Rows from block 7, named by matrix and row number. Rows with one number belong to one channel. Each number is 50 + 15 x the weight over the matrix's rms, rounded and kept within 0 to 99. All counts start at 0.
# r30: branch 2 reduce pointwise conv (model.blocks.7.r3.0.weight, 160x320x1x1), inputs 107-213
# b30: branch 2 3x3 conv (model.blocks.7.b3.0.weight, 240x160x3x3, transposed), outputs 13-25, a 3x3 kernel for each
r30.48:54 72 59 69 68 49 41 67 29 57 52 56 69 54 69 47 55 38 49 45 89 49 54 79 53 54 46 45 47 54 26 82 30 38 40 50 30 70 44 40 45 48 87 43 64 54 66 81 33 70 64 63 44 50 40 34 34 43 53 53 65 67 43 53 66 57 73 58 45 28 62 35 80 52 59 39 62 39 49 23 60 81 34 67 55 56 42 43 58 42 63 54 60 41 68 64 50 45 69 71 41 59 67 26 41 45 62
r30.49:48 30 49 90 44 38 34 54 59 37 27 48 24 71 40 62 76 29 31 74 57 60 30 48 68 47 40 57 21 93 69 40 79 55 46 47 50 49 22 30 86 56 81 52 44 72 58 79 49 55 38 18 45 63 72 34 81 48 43 36 29 40 85 29 52 48 70 48 07 67 77 49 71 54 78 45 45 54 72 68 51 52 38 43 54 31 25 67 34 66 28 25 42 52 56 37 43 33 54 52 32 65 43 30 63 50 56
r30.50:86 54 46 43 31 58 46 57 55 46 63 51 59 39 59 44 58 50 52 51 71 43 45 81 72 42 66 47 40 55 31 56 39 59 41 88 52 46 38 37 34 52 55 41 68 49 73 36 44 48 63 52 62 45 35 80 55 23 42 52 45 57 61 42 21 37 45 32 67 33 47 55 29 52 42 31 56 40 64 48 11 30 28 38 47 74 42 68 42 56 44 50 63 55 47 49 48 53 70 34 78 34 43 34 56 41 46
r30.51:48 58 45 70 56 41 74 28 46 40 55 47 47 38 52 64 23 55 44 47 56 61 46 29 84 49 45 47 50 47 61 63 72 68 64 54 44 65 46 55 51 78 36 42 55 44 42 37 59 49 59 61 58 32 66 47 59 27 49 71 74 48 48 50 58 67 58 89 68 49 55 54 50 55 59 45 50 39 55 57 49 32 56 52 49 62 65 39 32 46 34 47 49 35 42 44 55 37 39 50 69 35 61 62 48 64 42
r30.52:60 53 58 68 26 61 33 38 74 51 22 42 44 32 15 63 43 56 62 51 57 59 80 34 44 81 52 42 55 46 65 51 49 37 55 45 54 66 47 53 53 37 61 61 65 61 53 24 65 25 48 63 53 22 36 45 60 53 74 49 39 24 40 39 55 46 51 64 53 49 52 36 51 39 67 64 55 70 67 80 45 51 46 32 61 39 70 56 23 63 40 65 69 43 41 38 52 52 51 26 55 42 58 39 66 53 44
r30.53:68 26 37 52 63 46 50 51 55 76 65 25 60 41 66 45 28 38 43 46 51 41 71 51 57 67 22 59 73 45 77 58 44 17 56 54 43 68 77 69 31 68 49 30 37 34 52 46 22 69 73 53 46 43 36 64 52 56 31 61 83 40 51 63 51 30 29 74 43 70 42 25 44 53 58 44 49 26 61 57 39 43 39 41 72 65 50 34 70 46 46 40 57 34 59 40 36 38 61 72 39 51 52 48 53 46 76
r30.54:31 68 40 36 42 50 51 61 37 29 42 38 53 53 33 32 67 69 60 11 71 36 49 56 45 44 77 54 18 48 80 39 72 46 31 57 42 72 33 66 73 55 57 62 74 60 52 30 14 67 40 42 39 61 64 48 40 49 48 53 69 48 41 29 59 37 53 50 78 45 66 50 71 24 67 15 51 47 10 46 56 43 35 61 69 53 26 63 35 28 49 66 43 48 46 73 56 71 49 73 36 53 08 25 71 41 86
r30.55:32 55 72 45 54 74 43 71 63 50 55 40 62 66 30 34 52 66 30 74 77 42 31 45 48 49 40 65 66 67 59 23 44 46 53 51 50 39 57 68 74 56 45 43 47 43 65 43 21 66 32 62 38 58 58 50 51 74 23 31 65 43 52 57 73 43 63 51 55 49 60 44 59 31 28 66 54 21 42 83 49 47 39 68 68 55 41 33 57 63 60 57 67 56 55 52 60 42 57 41 57 52 81 60 37 32 47
r30.56:63 47 58 92 68 38 53 46 60 67 72 44 61 64 43 88 70 56 56 60 89 58 47 36 41 49 40 68 47 57 64 70 35 80 41 70 46 58 67 61 29 69 52 64 62 55 26 62 75 28 40 09 42 60 66 25 59 55 56 60 35 43 60 48 79 55 53 57 45 55 51 35 17 56 62 52 69 70 76 57 39 76 55 65 44 46 61 50 49 56 48 32 42 54 63 68 38 31 51 58 51 58 59 30 36 50 31
r30.57:65 60 64 43 78 59 31 68 52 55 26 36 60 52 59 58 57 57 41 61 60 45 93 46 33 68 59 32 50 32 67 37 61 50 50 46 52 26 54 44 50 43 42 52 40 51 54 35 41 48 37 50 43 55 52 56 46 52 69 32 66 65 49 49 67 86 63 48 53 50 49 37 40 24 60 44 67 64 68 65 56 55 39 48 69 35 30 59 33 40 58 58 47 70 37 55 51 27 34 65 51 37 42 54 64 62 24
r30.58:60 40 73 55 28 25 71 41 73 66 63 51 77 50 65 58 56 58 77 53 58 50 36 21 46 50 42 45 48 25 30 31 52 83 49 70 87 33 69 61 41 52 26 69 55 36 49 25 18 39 42 37 38 29 35 49 63 57 44 58 35 63 33 71 65 71 42 47 51 57 49 17 47 40 47 58 56 64 72 37 52 47 60 44 42 35 65 46 57 79 47 40 54 52 44 49 52 58 55 61 41 44 41 34 32 55 42
r30.59:54 58 55 40 36 46 40 37 29 49 41 64 62 66 78 58 42 35 62 47 60 46 64 68 35 68 71 45 32 42 35 53 56 47 45 37 45 51 56 66 53 44 62 52 41 30 35 66 61 42 57 21 32 38 68 43 53 64 52 53 50 46 47 43 34 61 49 52 54 32 60 23 39 61 59 52 59 53 36 35 53 39 46 58 48 49 71 40 39 50 38 80 24 54 51 33 33 63 54 49 59 52 36 47 77 59 65
r30.60:43 58 52 41 49 27 64 51 47 45 57 57 45 44 68 68 37 52 52 40 71 32 41 27 73 40 56 48 49 71 62 57 43 36 30 65 43 63 57 31 58 42 37 24 39 49 42 63 33 50 68 60 58 61 36 52 47 51 47 42 62 56 44 62 60 63 48 37 67 63 49 17 83 70 60 53 46 51 52 37 71 34 63 60 52 80 47 54 54 59 66 53 51 36 41 50 53 67 46 35 37 48 47 61 29 44 57
r30.61:41 44 36 69 62 55 53 66 39 53 35 68 70 40 43 56 49 60 32 50 49 44 38 45 39 50 50 35 34 54 79 43 53 47 57 77 64 44 82 69 45 76 34 44 42 42 49 52 25 64 73 54 34 72 69 57 77 45 39 58 25 81 61 46 41 50 45 64 60 63 43 55 66 60 57 69 37 57 57 38 57 56 60 80 50 33 60 44 54 57 84 59 39 65 64 52 59 65 48 83 51 47 40 64 47 38 58
r30.62:45 42 52 64 73 51 42 54 57 46 65 56 38 50 09 53 70 37 65 77 61 36 67 32 37 34 57 52 54 33 64 47 27 62 38 38 46 76 41 46 43 58 52 57 39 58 37 79 52 18 42 45 64 77 45 29 44 57 62 65 55 60 36 54 49 35 37 56 45 43 35 47 42 16 99 28 67 41 06 60 39 19 14 64 55 44 49 39 25 94 27 53 41 49 45 47 42 73 40 50 45 29 67 64 77 68 52
r30.63:31 60 73 61 42 50 61 50 56 52 19 29 33 52 16 47 56 43 49 66 23 65 03 20 56 61 14 41 49 69 62 34 72 65 38 75 50 48 60 49 44 59 44 53 37 58 61 38 35 65 74 28 48 62 90 48 31 49 50 44 26 84 66 34 53 41 44 40 37 50 31 29 44 43 59 42 43 44 20 31 48 58 35 42 80 64 37 56 46 37 51 55 87 34 72 61 70 67 45 45 32 59 55 62 51 70 62
r30.64:34 81 45 53 21 77 73 62 53 34 31 46 49 28 45 56 32 63 26 44 67 26 44 43 49 41 37 52 53 59 23 32 47 58 52 64 43 52 52 65 28 66 56 27 76 78 54 48 51 42 11 40 35 41 60 61 55 43 48 61 67 76 44 47 35 54 66 48 43 34 28 44 55 48 37 55 67 44 50 41 57 54 52 25 57 37 41 68 33 72 20 30 74 30 64 45 23 63 51 46 46 51 69 44 43 52 34
r30.65:65 20 40 50 38 51 41 57 49 26 50 35 59 59 62 37 59 22 50 24 60 80 34 52 52 57 58 58 53 62 32 76 60 73 36 46 38 29 54 46 42 64 45 52 52 40 60 50 22 65 53 37 59 53 37 39 37 56 59 44 26 44 13 60 68 25 48 46 67 25 83 42 35 60 41 52 50 32 51 59 40 54 44 63 34 81 40 51 77 40 68 22 20 52 61 45 59 31 54 80 38 62 52 46 47 80 51
r30.66:50 61 26 44 44 59 49 45 57 71 69 58 43 41 63 38 58 63 28 44 64 54 53 51 49 43 54 69 46 62 33 66 25 50 56 65 52 58 44 56 45 77 69 52 42 45 63 32 29 30 32 38 86 44 33 38 55 51 58 44 46 60 56 67 35 45 14 55 53 64 64 32 41 42 35 51 39 66 92 58 77 55 65 45 55 57 45 55 58 22 32 29 51 70 23 35 43 52 40 53 83 46 41 63 45 75 57
r30.67:52 60 57 43 78 39 30 54 41 63 40 64 62 40 46 46 54 53 56 32 73 46 55 65 48 58 36 31 67 33 49 61 51 76 61 65 44 63 43 57 70 27 18 75 60 72 50 48 75 50 60 60 36 29 37 59 36 34 54 39 24 39 55 50 73 55 37 57 67 32 74 50 52 49 65 71 42 49 47 46 67 57 55 70 80 73 22 55 81 54 53 52 40 50 40 59 50 10 44 58 51 49 61 82 17 59 53
r30.68:60 83 28 73 71 47 68 63 17 36 83 40 53 29 54 48 42 62 54 16 64 61 53 61 31 57 63 60 32 42 60 47 54 40 41 60 45 46 56 23 39 68 44 49 66 45 59 44 50 33 44 58 51 48 61 61 38 55 43 22 36 43 33 23 43 58 59 66 61 58 42 53 30 57 67 56 65 43 64 60 39 66 61 25 65 49 49 33 48 22 29 65 74 51 30 41 66 48 55 51 48 79 53 59 52 34 63
r30.69:63 74 47 26 29 40 58 52 27 68 57 35 55 52 39 58 78 67 40 65 42 46 67 42 63 24 27 50 47 31 54 45 51 43 31 53 52 39 51 41 59 35 43 47 37 48 54 35 50 50 52 29 43 42 50 46 44 64 50 44 38 73 61 41 43 40 40 45 41 58 67 55 28 76 42 62 12 37 53 55 74 45 53 34 71 39 51 71 64 46 20 37 62 52 54 71 62 33 41 54 74 57 46 81 04 59 70
r30.70:36 64 26 53 43 36 34 50 48 43 65 35 50 22 31 34 37 62 63 38 50 66 48 49 44 26 39 74 40 46 39 30 51 45 47 35 48 55 52 30 61 76 54 50 54 41 56 33 39 25 87 76 49 61 75 49 53 74 60 65 40 44 39 36 60 45 53 43 25 56 67 46 64 28 39 39 72 53 42 89 71 51 72 63 30 43 70 55 54 56 38 52 41 42 43 35 50 58 67 22 57 33 16 53 19 48 31
r30.71:21 61 67 59 63 71 38 49 39 34 55 38 41 66 62 52 23 51 49 39 58 50 29 44 63 65 65 69 48 52 55 52 25 45 49 39 68 40 42 66 54 61 52 50 55 66 40 72 34 53 58 50 44 64 62 32 50 43 54 45 34 67 50 33 55 60 38 71 56 54 46 45 66 37 18 58 52 43 50 46 62 40 52 33 47 34 38 65 55 34 38 38 40 66 49 66 48 30 31 48 73 31 46 56 42 25 55
r30.72:68 47 66 66 38 67 51 33 63 60 49 39 69 40 55 57 56 51 59 52 64 51 75 45 52 25 62 59 68 12 40 52 40 54 36 41 37 53 65 60 67 22 42 66 50 40 31 24 71 46 77 43 36 53 34 32 52 56 42 71 42 13 62 55 67 63 68 25 60 51 74 17 50 58 40 63 47 63 43 13 51 48 65 46 52 46 62 21 64 40 30 59 29 61 43 47 36 61 65 43 51 56 42 77 71 39 52
r30.73:28 52 54 51 77 35 30 65 28 49 45 56 67 53 41 76 66 60 39 45 58 51 58 47 56 61 58 52 73 32 53 67 45 48 48 70 60 87 53 43 20 33 42 57 44 54 48 42 55 56 27 44 71 54 44 58 43 41 61 66 35 78 54 40 41 76 55 39 61 48 61 63 46 76 47 50 34 55 31 36 50 46 58 49 58 46 53 83 24 43 57 44 49 61 61 41 53 57 29 42 26 54 53 23 56 60 87
r30.74:36 73 51 48 25 38 39 63 33 18 49 54 52 33 48 14 37 36 84 39 48 36 46 16 49 33 66 71 52 44 37 81 58 64 49 64 46 39 68 39 63 18 30 58 47 58 73 58 53 47 66 23 65 66 30 45 40 67 27 25 50 65 47 31 43 48 68 42 56 39 56 52 59 47 21 50 61 37 56 59 25 48 43 45 33 38 55 29 47 40 43 45 60 64 54 38 50 37 45 58 60 51 62 24 54 82 45
r30.75:25 79 33 57 72 35 51 40 43 33 45 43 51 61 39 66 54 63 51 44 52 53 63 37 44 45 47 65 60 53 56 70 23 24 55 32 30 45 71 65 65 56 41 34 61 43 60 49 59 53 46 58 71 68 56 30 66 64 35 54 60 59 59 31 45 74 64 46 57 64 49 66 48 56 51 67 35 52 37 37 60 87 57 41 37 52 29 51 37 62 27 59 52 59 45 56 58 62 47 44 70 57 27 21 59 73 64
r30.76:46 34 68 89 45 60 36 39 56 78 39 51 29 70 44 66 59 31 47 39 66 37 43 56 44 28 44 31 55 46 79 46 59 50 43 56 53 64 53 79 71 56 46 66 41 37 85 61 77 43 65 44 53 53 73 35 63 66 22 87 66 51 50 46 56 56 59 56 48 47 50 53 60 71 60 58 77 61 56 62 56 55 56 40 40 44 64 58 68 64 44 51 31 57 40 52 41 37 51 41 52 49 55 66 47 38 42
r30.77:39 39 44 59 38 61 44 47 54 50 59 33 54 60 63 40 37 58 66 61 66 45 51 49 73 60 51 60 68 67 35 63 60 48 51 29 55 45 66 24 49 47 53 43 37 77 45 66 33 58 47 37 51 59 23 36 40 36 44 22 36 20 35 51 74 34 47 30 49 61 40 27 24 68 56 42 73 42 41 51 54 52 48 59 27 17 42 56 69 54 33 48 47 56 53 56 51 46 57 52 44 54 56 56 41 85 68
r30.78:45 29 55 59 57 49 52 31 30 31 45 60 59 36 63 49 60 35 22 56 55 50 40 39 58 54 77 61 15 68 58 63 39 34 48 37 38 53 63 37 63 41 44 42 44 55 50 43 32 64 78 49 54 47 46 30 38 33 51 54 59 59 44 38 58 67 62 39 27 50 39 70 36 38 23 52 43 55 41 60 37 32 44 51 75 53 68 66 58 47 46 33 39 60 48 65 83 27 59 48 43 59 32 49 46 51 24
b30.48:43 47 65 32 39 43 45 60 79 88 41 39 45 45 45 77 49 40 75 49 52 33 52 31 35 51 45 69 63 44 70 41 59 68 69 50 48 61 34 60 57 42 55 66 31 52 60 41 47 80 58 32 53 30 29 61 21 48 49 21 50 56 44 51 39 28 46 29 43 80 53 55 68 32 22 54 43 62 44 36 44 49 65 24 47 22 27 32 16 18 58 31 76 43 65 79 29 39 45 26 28 66 78 40 58 49 42 43 06 59 47 35 48 65 22 34 25
b30.49:68 60 45 34 31 55 45 63 17 38 50 39 46 57 53 53 47 89 49 39 44 62 34 45 40 45 79 72 54 39 25 59 53 51 35 18 51 56 34 55 59 64 54 31 37 46 56 48 47 34 26 62 47 47 51 59 59 42 25 54 46 32 37 21 28 67 47 17 60 64 70 85 61 74 61 38 22 54 43 49 62 55 64 46 61 53 70 49 41 26 42 42 51 51 44 61 55 60 59 67 53 41 48 89 59 41 50 38 74 62 60 59 38 45 49 37 39
b30.50:32 52 35 44 46 41 37 67 57 89 30 32 43 34 64 68 60 57 56 71 42 51 42 23 73 42 43 41 26 39 34 40 52 28 61 50 62 49 55 43 69 50 57 45 59 62 36 37 37 55 83 22 42 45 63 50 51 48 53 24 38 62 45 56 46 49 56 52 64 51 33 49 29 63 55 09 37 46 60 31 50 56 43 62 24 38 46 56 77 38 28 49 72 65 52 66 34 37 52 53 76 41 58 56 50 45 20 46 63 29 38 68 54 59 56 29 53
b30.51:69 40 41 62 38 60 35 57 47 62 57 51 44 22 48 73 35 36 67 76 58 61 52 54 41 33 53 31 55 33 48 82 49 32 42 53 64 49 47 87 61 54 50 28 46 47 46 54 51 55 39 46 65 52 44 52 59 45 47 56 39 23 49 32 50 35 62 49 56 23 46 47 40 33 26 51 43 71 61 57 72 32 57 60 26 50 67 27 65 74 53 54 67 34 53 75 51 48 33 48 38 41 54 43 31 55 22 13 31 45 30 41 38 92 40 42 55
b30.52:78 63 61 70 22 21 40 66 45 50 49 33 51 44 69 70 63 41 44 43 54 66 42 49 65 33 62 55 24 23 57 49 50 35 13 59 46 59 45 43 35 66 37 61 37 44 54 40 53 52 46 40 23 28 58 54 32 46 51 49 50 37 43 37 42 42 39 18 36 58 69 55 65 56 48 50 49 52 32 17 58 56 56 40 41 50 63 45 44 44 55 38 68 57 56 60 51 39 72 40 57 69 46 66 71 53 71 65 26 40 64 56 49 74 54 43 67
b30.53:55 24 58 57 57 55 64 24 56 24 53 42 53 82 70 51 44 34 64 73 75 35 64 39 19 23 22 41 32 67 58 55 64 38 67 66 48 83 59 54 58 53 46 47 25 53 58 60 45 69 43 38 27 04 49 53 53 38 49 46 32 63 32 67 37 63 60 28 45 35 52 44 51 41 41 24 66 28 44 92 57 36 64 33 32 87 98 19 58 26 49 67 77 49 45 65 25 67 00 48 52 50 58 60 66 39 53 57 73 61 65 31 78 50 24 31 20
b30.54:48 66 46 43 43 71 69 47 21 10 68 49 39 31 72 46 39 65 52 83 56 47 41 61 33 37 65 46 55 30 70 53 50 43 57 36 65 33 37 31 36 27 29 66 67 56 47 64 58 31 17 63 28 65 51 44 32 42 58 47 60 60 47 43 35 47 32 43 37 54 35 43 54 76 71 61 35 57 60 64 54 35 25 20 55 61 69 49 52 27 56 58 44 43 32 56 46 47 24 51 57 43 41 42 48 40 73 45 24 30 52 59 65 59 42 60 29
b30.55:47 48 15 38 71 48 45 62 39 53 55 41 37 57 59 58 63 41 55 55 43 54 53 46 47 15 44 50 57 32 37 30 76 61 40 41 49 63 59 57 65 66 55 54 67 52 58 33 63 75 27 47 75 54 39 56 43 43 38 48 56 47 33 46 38 49 47 58 53 54 56 52 64 74 74 21 50 36 20 69 47 50 26 36 45 53 59 39 45 56 39 53 44 46 50 46 51 69 23 34 50 61 55 45 37 45 65 44 74 53 48 52 79 71 28 53 40
b30.56:48 60 36 71 47 46 34 58 41 51 30 46 58 63 34 30 71 63 39 60 69 56 64 39 60 51 60 75 36 67 62 18 55 42 51 74 54 62 56 72 52 56 52 43 50 55 57 61 53 57 74 35 47 39 49 53 55 62 75 62 63 39 42 67 35 32 37 42 42 44 52 46 80 55 58 14 56 55 32 39 69 49 62 44 66 74 99 72 37 47 57 50 51 38 61 65 48 68 53 43 54 49 59 59 50 50 71 39 24 41 37 16 28 12 28 48 37
b30.57:47 61 61 43 71 47 53 82 29 53 36 45 32 59 26 46 64 48 33 61 43 68 50 63 53 69 67 81 48 37 65 32 52 45 57 33 78 82 68 54 43 60 47 45 47 31 22 41 27 51 61 51 56 53 80 63 37 36 72 46 63 53 55 51 38 38 66 79 51 83 64 69 53 51 50 39 74 62 34 47 94 57 47 41 86 58 49 76 26 60 40 24 34 47 29 49 50 77 63 45 71 14 93 84 30 11 65 48 29 36 50 24 12 21 49 51 35
b30.58:68 59 12 81 71 42 38 73 75 59 64 64 49 47 41 68 99 57 61 41 18 65 60 44 41 49 40 26 48 56 34 53 88 78 59 50 45 44 72 53 57 73 82 81 50 71 49 28 79 47 28 32 63 74 46 47 65 13 31 40 23 49 29 37 45 58 10 25 41 56 48 56 25 65 88 58 43 60 58 65 85 65 61 30 73 57 63 51 32 39 69 36 51 43 57 54 78 77 79 61 61 44 43 31 40 64 34 31 43 46 55 30 37 49 37 41 35
b30.59:49 65 56 48 63 52 40 72 51 40 26 42 30 50 16 65 47 37 56 39 80 74 53 57 60 49 64 58 35 42 31 55 71 68 37 35 41 39 57 49 50 64 59 60 44 63 57 34 41 44 53 40 33 56 47 50 39 66 31 37 43 52 59 35 41 48 38 48 66 68 49 57 24 50 49 60 53 59 51 34 72 42 68 47 44 55 51 56 53 46 33 44 59 82 65 55 60 51 52 66 60 55 48 52 62 63 52 67 39 31 42 29 24 39 33 27 59
b30.60:41 49 51 45 60 73 61 61 56 51 37 39 54 51 46 40 58 35 49 55 53 40 54 36 33 50 30 37 40 60 48 57 58 60 52 65 47 38 41 45 25 35 54 41 60 35 44 38 50 77 59 13 58 68 64 43 51 60 72 59 63 52 52 29 36 39 53 58 67 54 39 57 37 32 44 43 56 47 46 39 44 56 51 35 52 63 35 36 68 76 53 68 31 61 82 41 62 35 31 49 26 39 26 46 43 37 56 35 59 38 46 45 36 49 47 46 45
b30.61:38 36 46 64 21 48 43 41 60 49 46 54 63 36 21 73 67 39 68 62 73 37 32 20 44 36 45 62 35 39 77 36 36 49 62 60 60 62 56 67 52 65 42 71 35 45 56 47 42 51 56 57 47 60 40 47 31 62 81 23 61 55 38 47 60 52 38 62 65 69 52 53 56 41 37 32 37 44 48 52 74 34 51 35 43 53 55 47 50 69 56 51 63 39 40 43 33 51 30 19 42 72 55 48 46 41 50 66 27 71 50 34 56 59 39 41 31
b30.62:56 50 50 49 39 26 45 64 17 57 34 55 24 28 27 26 68 46 52 52 50 93 41 69 75 56 64 41 45 54 37 38 50 66 67 67 51 60 63 28 45 47 45 70 61 70 68 29 31 41 39 47 72 81 59 67 55 45 28 52 45 67 62 36 40 76 70 43 80 39 45 75 55 67 31 36 67 58 57 35 53 13 30 57 73 61 63 33 63 15 54 30 50 30 25 32 73 48 80 17 65 34 33 54 44 44 27 65 74 69 59 40 18 36 66 74 37
b30.63:58 67 49 56 50 25 62 97 55 36 36 41 48 38 59 59 66 51 26 30 37 78 43 39 15 23 56 30 79 47 57 55 61 57 68 49 37 42 49 12 31 57 33 35 40 33 39 53 46 47 38 42 61 80 37 47 60 18 34 40 43 31 35 40 39 59 39 30 49 48 47 49 68 64 45 39 68 42 64 50 58 53 46 41 52 64 66 79 60 41 32 43 28 20 23 57 80 70 55 56 49 56 33 49 50 45 22 33 55 66 57 35 21 49 36 35 40
b30.64:25 74 52 41 63 38 46 54 18 44 21 51 47 32 70 59 59 54 47 50 49 87 43 73 48 55 53 83 49 51 51 41 55 52 48 52 50 39 42 43 39 48 61 66 39 61 29 28 60 32 23 52 42 71 63 58 67 24 38 37 35 47 34 49 53 43 30 48 38 69 72 55 55 54 50 76 69 74 56 25 47 63 54 37 53 46 66 48 41 23 58 48 73 39 37 37 68 56 76 53 89 64 57 60 39 42 12 58 73 60 36 29 33 61 50 48 33
b30.65:52 42 54 57 41 43 55 28 56 34 46 39 38 43 25 38 28 55 58 36 65 63 54 68 76 49 58 35 37 39 53 63 51 79 45 62 40 34 58 55 68 33 56 73 50 63 62 33 53 62 37 49 43 54 34 48 63 57 54 50 76 55 47 59 65 55 52 25 42 61 32 66 67 42 47 49 55 61 52 87 41 48 69 42 53 32 35 62 50 59 66 43 63 38 34 54 45 63 51 23 45 74 59 79 74 39 46 45 49 44 54 63 53 37 58 32 36
b30.66:53 46 58 67 33 46 40 56 40 09 55 30 68 48 49 46 72 40 59 74 60 46 28 58 30 59 53 72 49 51 41 28 74 22 32 49 47 43 64 38 41 43 39 22 68 51 39 47 31 47 54 14 52 56 61 61 54 55 58 69 50 53 38 39 36 47 46 29 51 41 53 85 64 50 53 42 56 39 65 44 60 51 25 19 51 70 53 32 75 64 70 84 39 68 64 37 54 67 61 48 61 23 50 49 80 66 75 54 53 64 60 43 31 28 65 50 44
b30.67:33 13 53 50 35 58 35 45 57 60 49 57 12 50 50 12 54 62 58 82 52 70 85 48 53 71 46 23 47 12 06 60 54 38 80 57 52 80 84 51 47 50 48 36 53 59 47 59 48 45 43 50 58 63 70 66 65 37 47 42 20 54 43 59 52 50 68 54 57 23 23 08 45 59 40 28 37 51 56 41 37 35 30 30 31 49 44 64 61 31 73 46 38 50 59 50 57 43 45 27 45 48 41 13 35 66 79 63 72 46 53 22 43 50 68 63 42
b30.68:61 54 46 52 60 48 44 48 62 54 66 43 57 62 65 49 63 45 40 56 47 51 44 44 52 37 60 60 37 60 76 39 56 64 35 47 55 62 47 51 52 38 43 25 49 65 57 89 63 41 86 52 51 56 40 36 49 40 41 50 18 45 45 53 44 27 88 48 55 67 64 54 53 57 59 44 24 38 68 67 55 53 11 56 32 38 49 57 61 47 71 52 37 60 37 23 56 48 49 58 62 51 58 21 56 66 60 31 57 40 39 44 36 46 66 47 45
b30.69:74 54 55 44 43 55 36 33 48 56 50 45 07 47 53 56 44 39 74 46 61 66 84 67 72 67 59 27 38 16 63 48 60 37 77 53 87 71 56 69 45 24 52 58 22 42 53 46 33 59 45 10 66 50 47 68 47 30 41 53 55 59 60 82 78 81 42 28 38 42 38 55 47 31 46 32 47 59 41 45 41 59 70 55 45 58 65 61 44 28 58 30 42 56 36 67 55 57 56 55 61 53 74 14 43 48 40 74 49 31 63 62 77 57 49 48 44
b30.70:25 37 38 46 43 55 49 29 34 45 58 56 43 71 53 32 68 40 50 59 64 45 54 76 45 51 51 78 36 73 48 43 74 34 32 46 66 73 52 63 78 47 47 49 62 60 69 57 49 54 54 02 29 61 64 75 72 45 56 52 55 38 48 35 50 44 40 48 54 53 64 71 52 53 60 42 45 48 61 36 58 57 41 11 46 73 58 37 57 64 83 71 21 57 53 27 45 50 16 55 80 54 61 44 66 62 79 64 54 38 51 65 29 27 60 43 65
b30.71:58 56 38 52 60 61 53 38 48 69 42 62 82 67 51 62 39 52 25 45 59 30 64 53 42 64 75 60 55 42 59 59 52 53 21 45 55 42 33 24 50 52 52 48 56 55 42 37 67 51 27 65 51 55 60 51 60 23 21 38 21 34 33 60 65 58 51 66 61 30 55 35 52 48 50 46 64 62 37 43 55 69 56 28 49 67 85 54 59 27 45 26 35 65 65 45 67 64 51 57 45 59 36 74 65 63 54 41 55 38 58 65 26 28 34 28 27
b30.72:51 44 55 74 55 43 61 25 69 99 71 53 83 51 37 06 38 49 45 32 78 54 63 55 40 45 57 57 56 18 76 43 68 70 31 78 63 29 51 84 70 61 55 56 25 81 76 50 62 56 66 37 52 88 82 57 55 63 58 52 41 39 55 61 52 33 43 33 61 63 55 71 49 62 39 52 30 37 42 54 63 55 32 57 44 46 37 53 33 35 44 64 45 38 74 35 58 52 53 42 30 43 61 35 41 60 63 18 23 33 47 40 27 58 35 43 32
b30.73:38 54 27 54 65 17 67 64 27 61 51 39 62 55 65 49 49 65 66 48 57 47 43 21 50 69 59 51 41 50 62 41 51 61 33 31 48 51 70 43 62 35 31 35 33 70 68 45 21 68 66 50 48 44 60 61 51 43 42 46 39 38 65 34 39 44 34 40 69 48 40 54 44 56 49 67 36 41 50 18 52 60 07 63 31 47 28 34 49 07 46 71 68 54 47 39 33 21 53 78 69 33 39 29 23 60 48 28 38 13 21 35 15 37 56 48 40
b30.74:23 48 46 47 62 74 56 43 57 72 43 53 62 37 27 59 50 52 24 44 55 68 41 40 47 43 60 47 21 37 68 58 48 56 49 40 73 39 48 65 47 62 50 56 54 57 37 41 53 46 38 51 64 38 56 79 52 39 65 48 61 73 76 59 68 49 58 47 38 22 44 47 31 81 30 65 45 62 55 51 64 69 40 31 47 54 37 27 55 50 57 62 70 31 41 60 19 36 44 37 47 42 49 50 44 52 40 30 34 17 36 64 63 51 61 68 60
b30.75:36 51 42 34 45 52 49 37 49 60 72 51 29 49 32 42 53 50 55 76 66 31 40 39 38 37 18 63 51 32 86 37 28 53 52 54 83 57 54 49 44 42 50 40 26 52 77 48 62 69 65 68 60 43 35 57 58 60 53 56 37 48 38 39 42 42 23 41 34 52 28 36 69 39 36 57 38 44 56 52 60 25 46 38 57 73 70 42 53 71 55 47 48 23 30 56 33 51 35 42 34 61 47 47 45 54 49 57 36 61 76 35 14 59 48 47 43
b30.76:47 37 61 41 40 40 50 59 56 67 45 36 65 53 37 61 65 57 52 62 52 34 58 28 59 46 52 80 08 51 75 27 71 48 47 71 55 54 53 54 60 38 37 48 20 53 41 37 36 40 59 57 40 60 43 48 38 48 77 39 63 51 34 40 48 39 42 47 27 65 62 67 82 56 26 35 44 54 33 57 75 36 56 25 46 69 62 49 48 27 59 74 67 45 60 40 30 53 43 42 30 74 48 49 33 60 41 69 34 40 45 36 50 44 27 55 18
b30.77:33 46 52 39 27 42 35 41 43 47 36 44 54 60 48 25 88 44 37 26 45 50 56 45 61 47 51 45 37 72 37 20 53 86 57 49 42 49 43 43 26 39 53 50 47 71 60 67 55 52 44 55 58 86 83 59 49 30 11 23 23 50 53 46 25 37 31 30 39 45 31 54 56 59 49 53 63 53 59 73 89 33 41 46 61 58 51 27 44 38 27 47 50 22 18 40 23 43 36 25 45 25 47 64 54 38 58 51 66 55 77 70 49 49 39 56 61
b30.78:24 76 61 08 61 53 00 34 39 48 48 56 33 86 48 52 37 46 40 45 42 46 39 77 60 58 19 47 70 60 59 27 49 47 61 44 37 55 61 52 45 29 47 33 58 75 43 46 52 50 69 58 21 56 73 45 43 42 59 49 84 83 34 50 60 51 39 49 43 53 59 63 48 66 82 42 40 82 61 69 59 40 29 16 99 84 44 54 30 79 55 69 48 71 65 53 46 52 15 68 86 67 73 68 33 53 15 54 61 54 42 44 24 09 50 51 37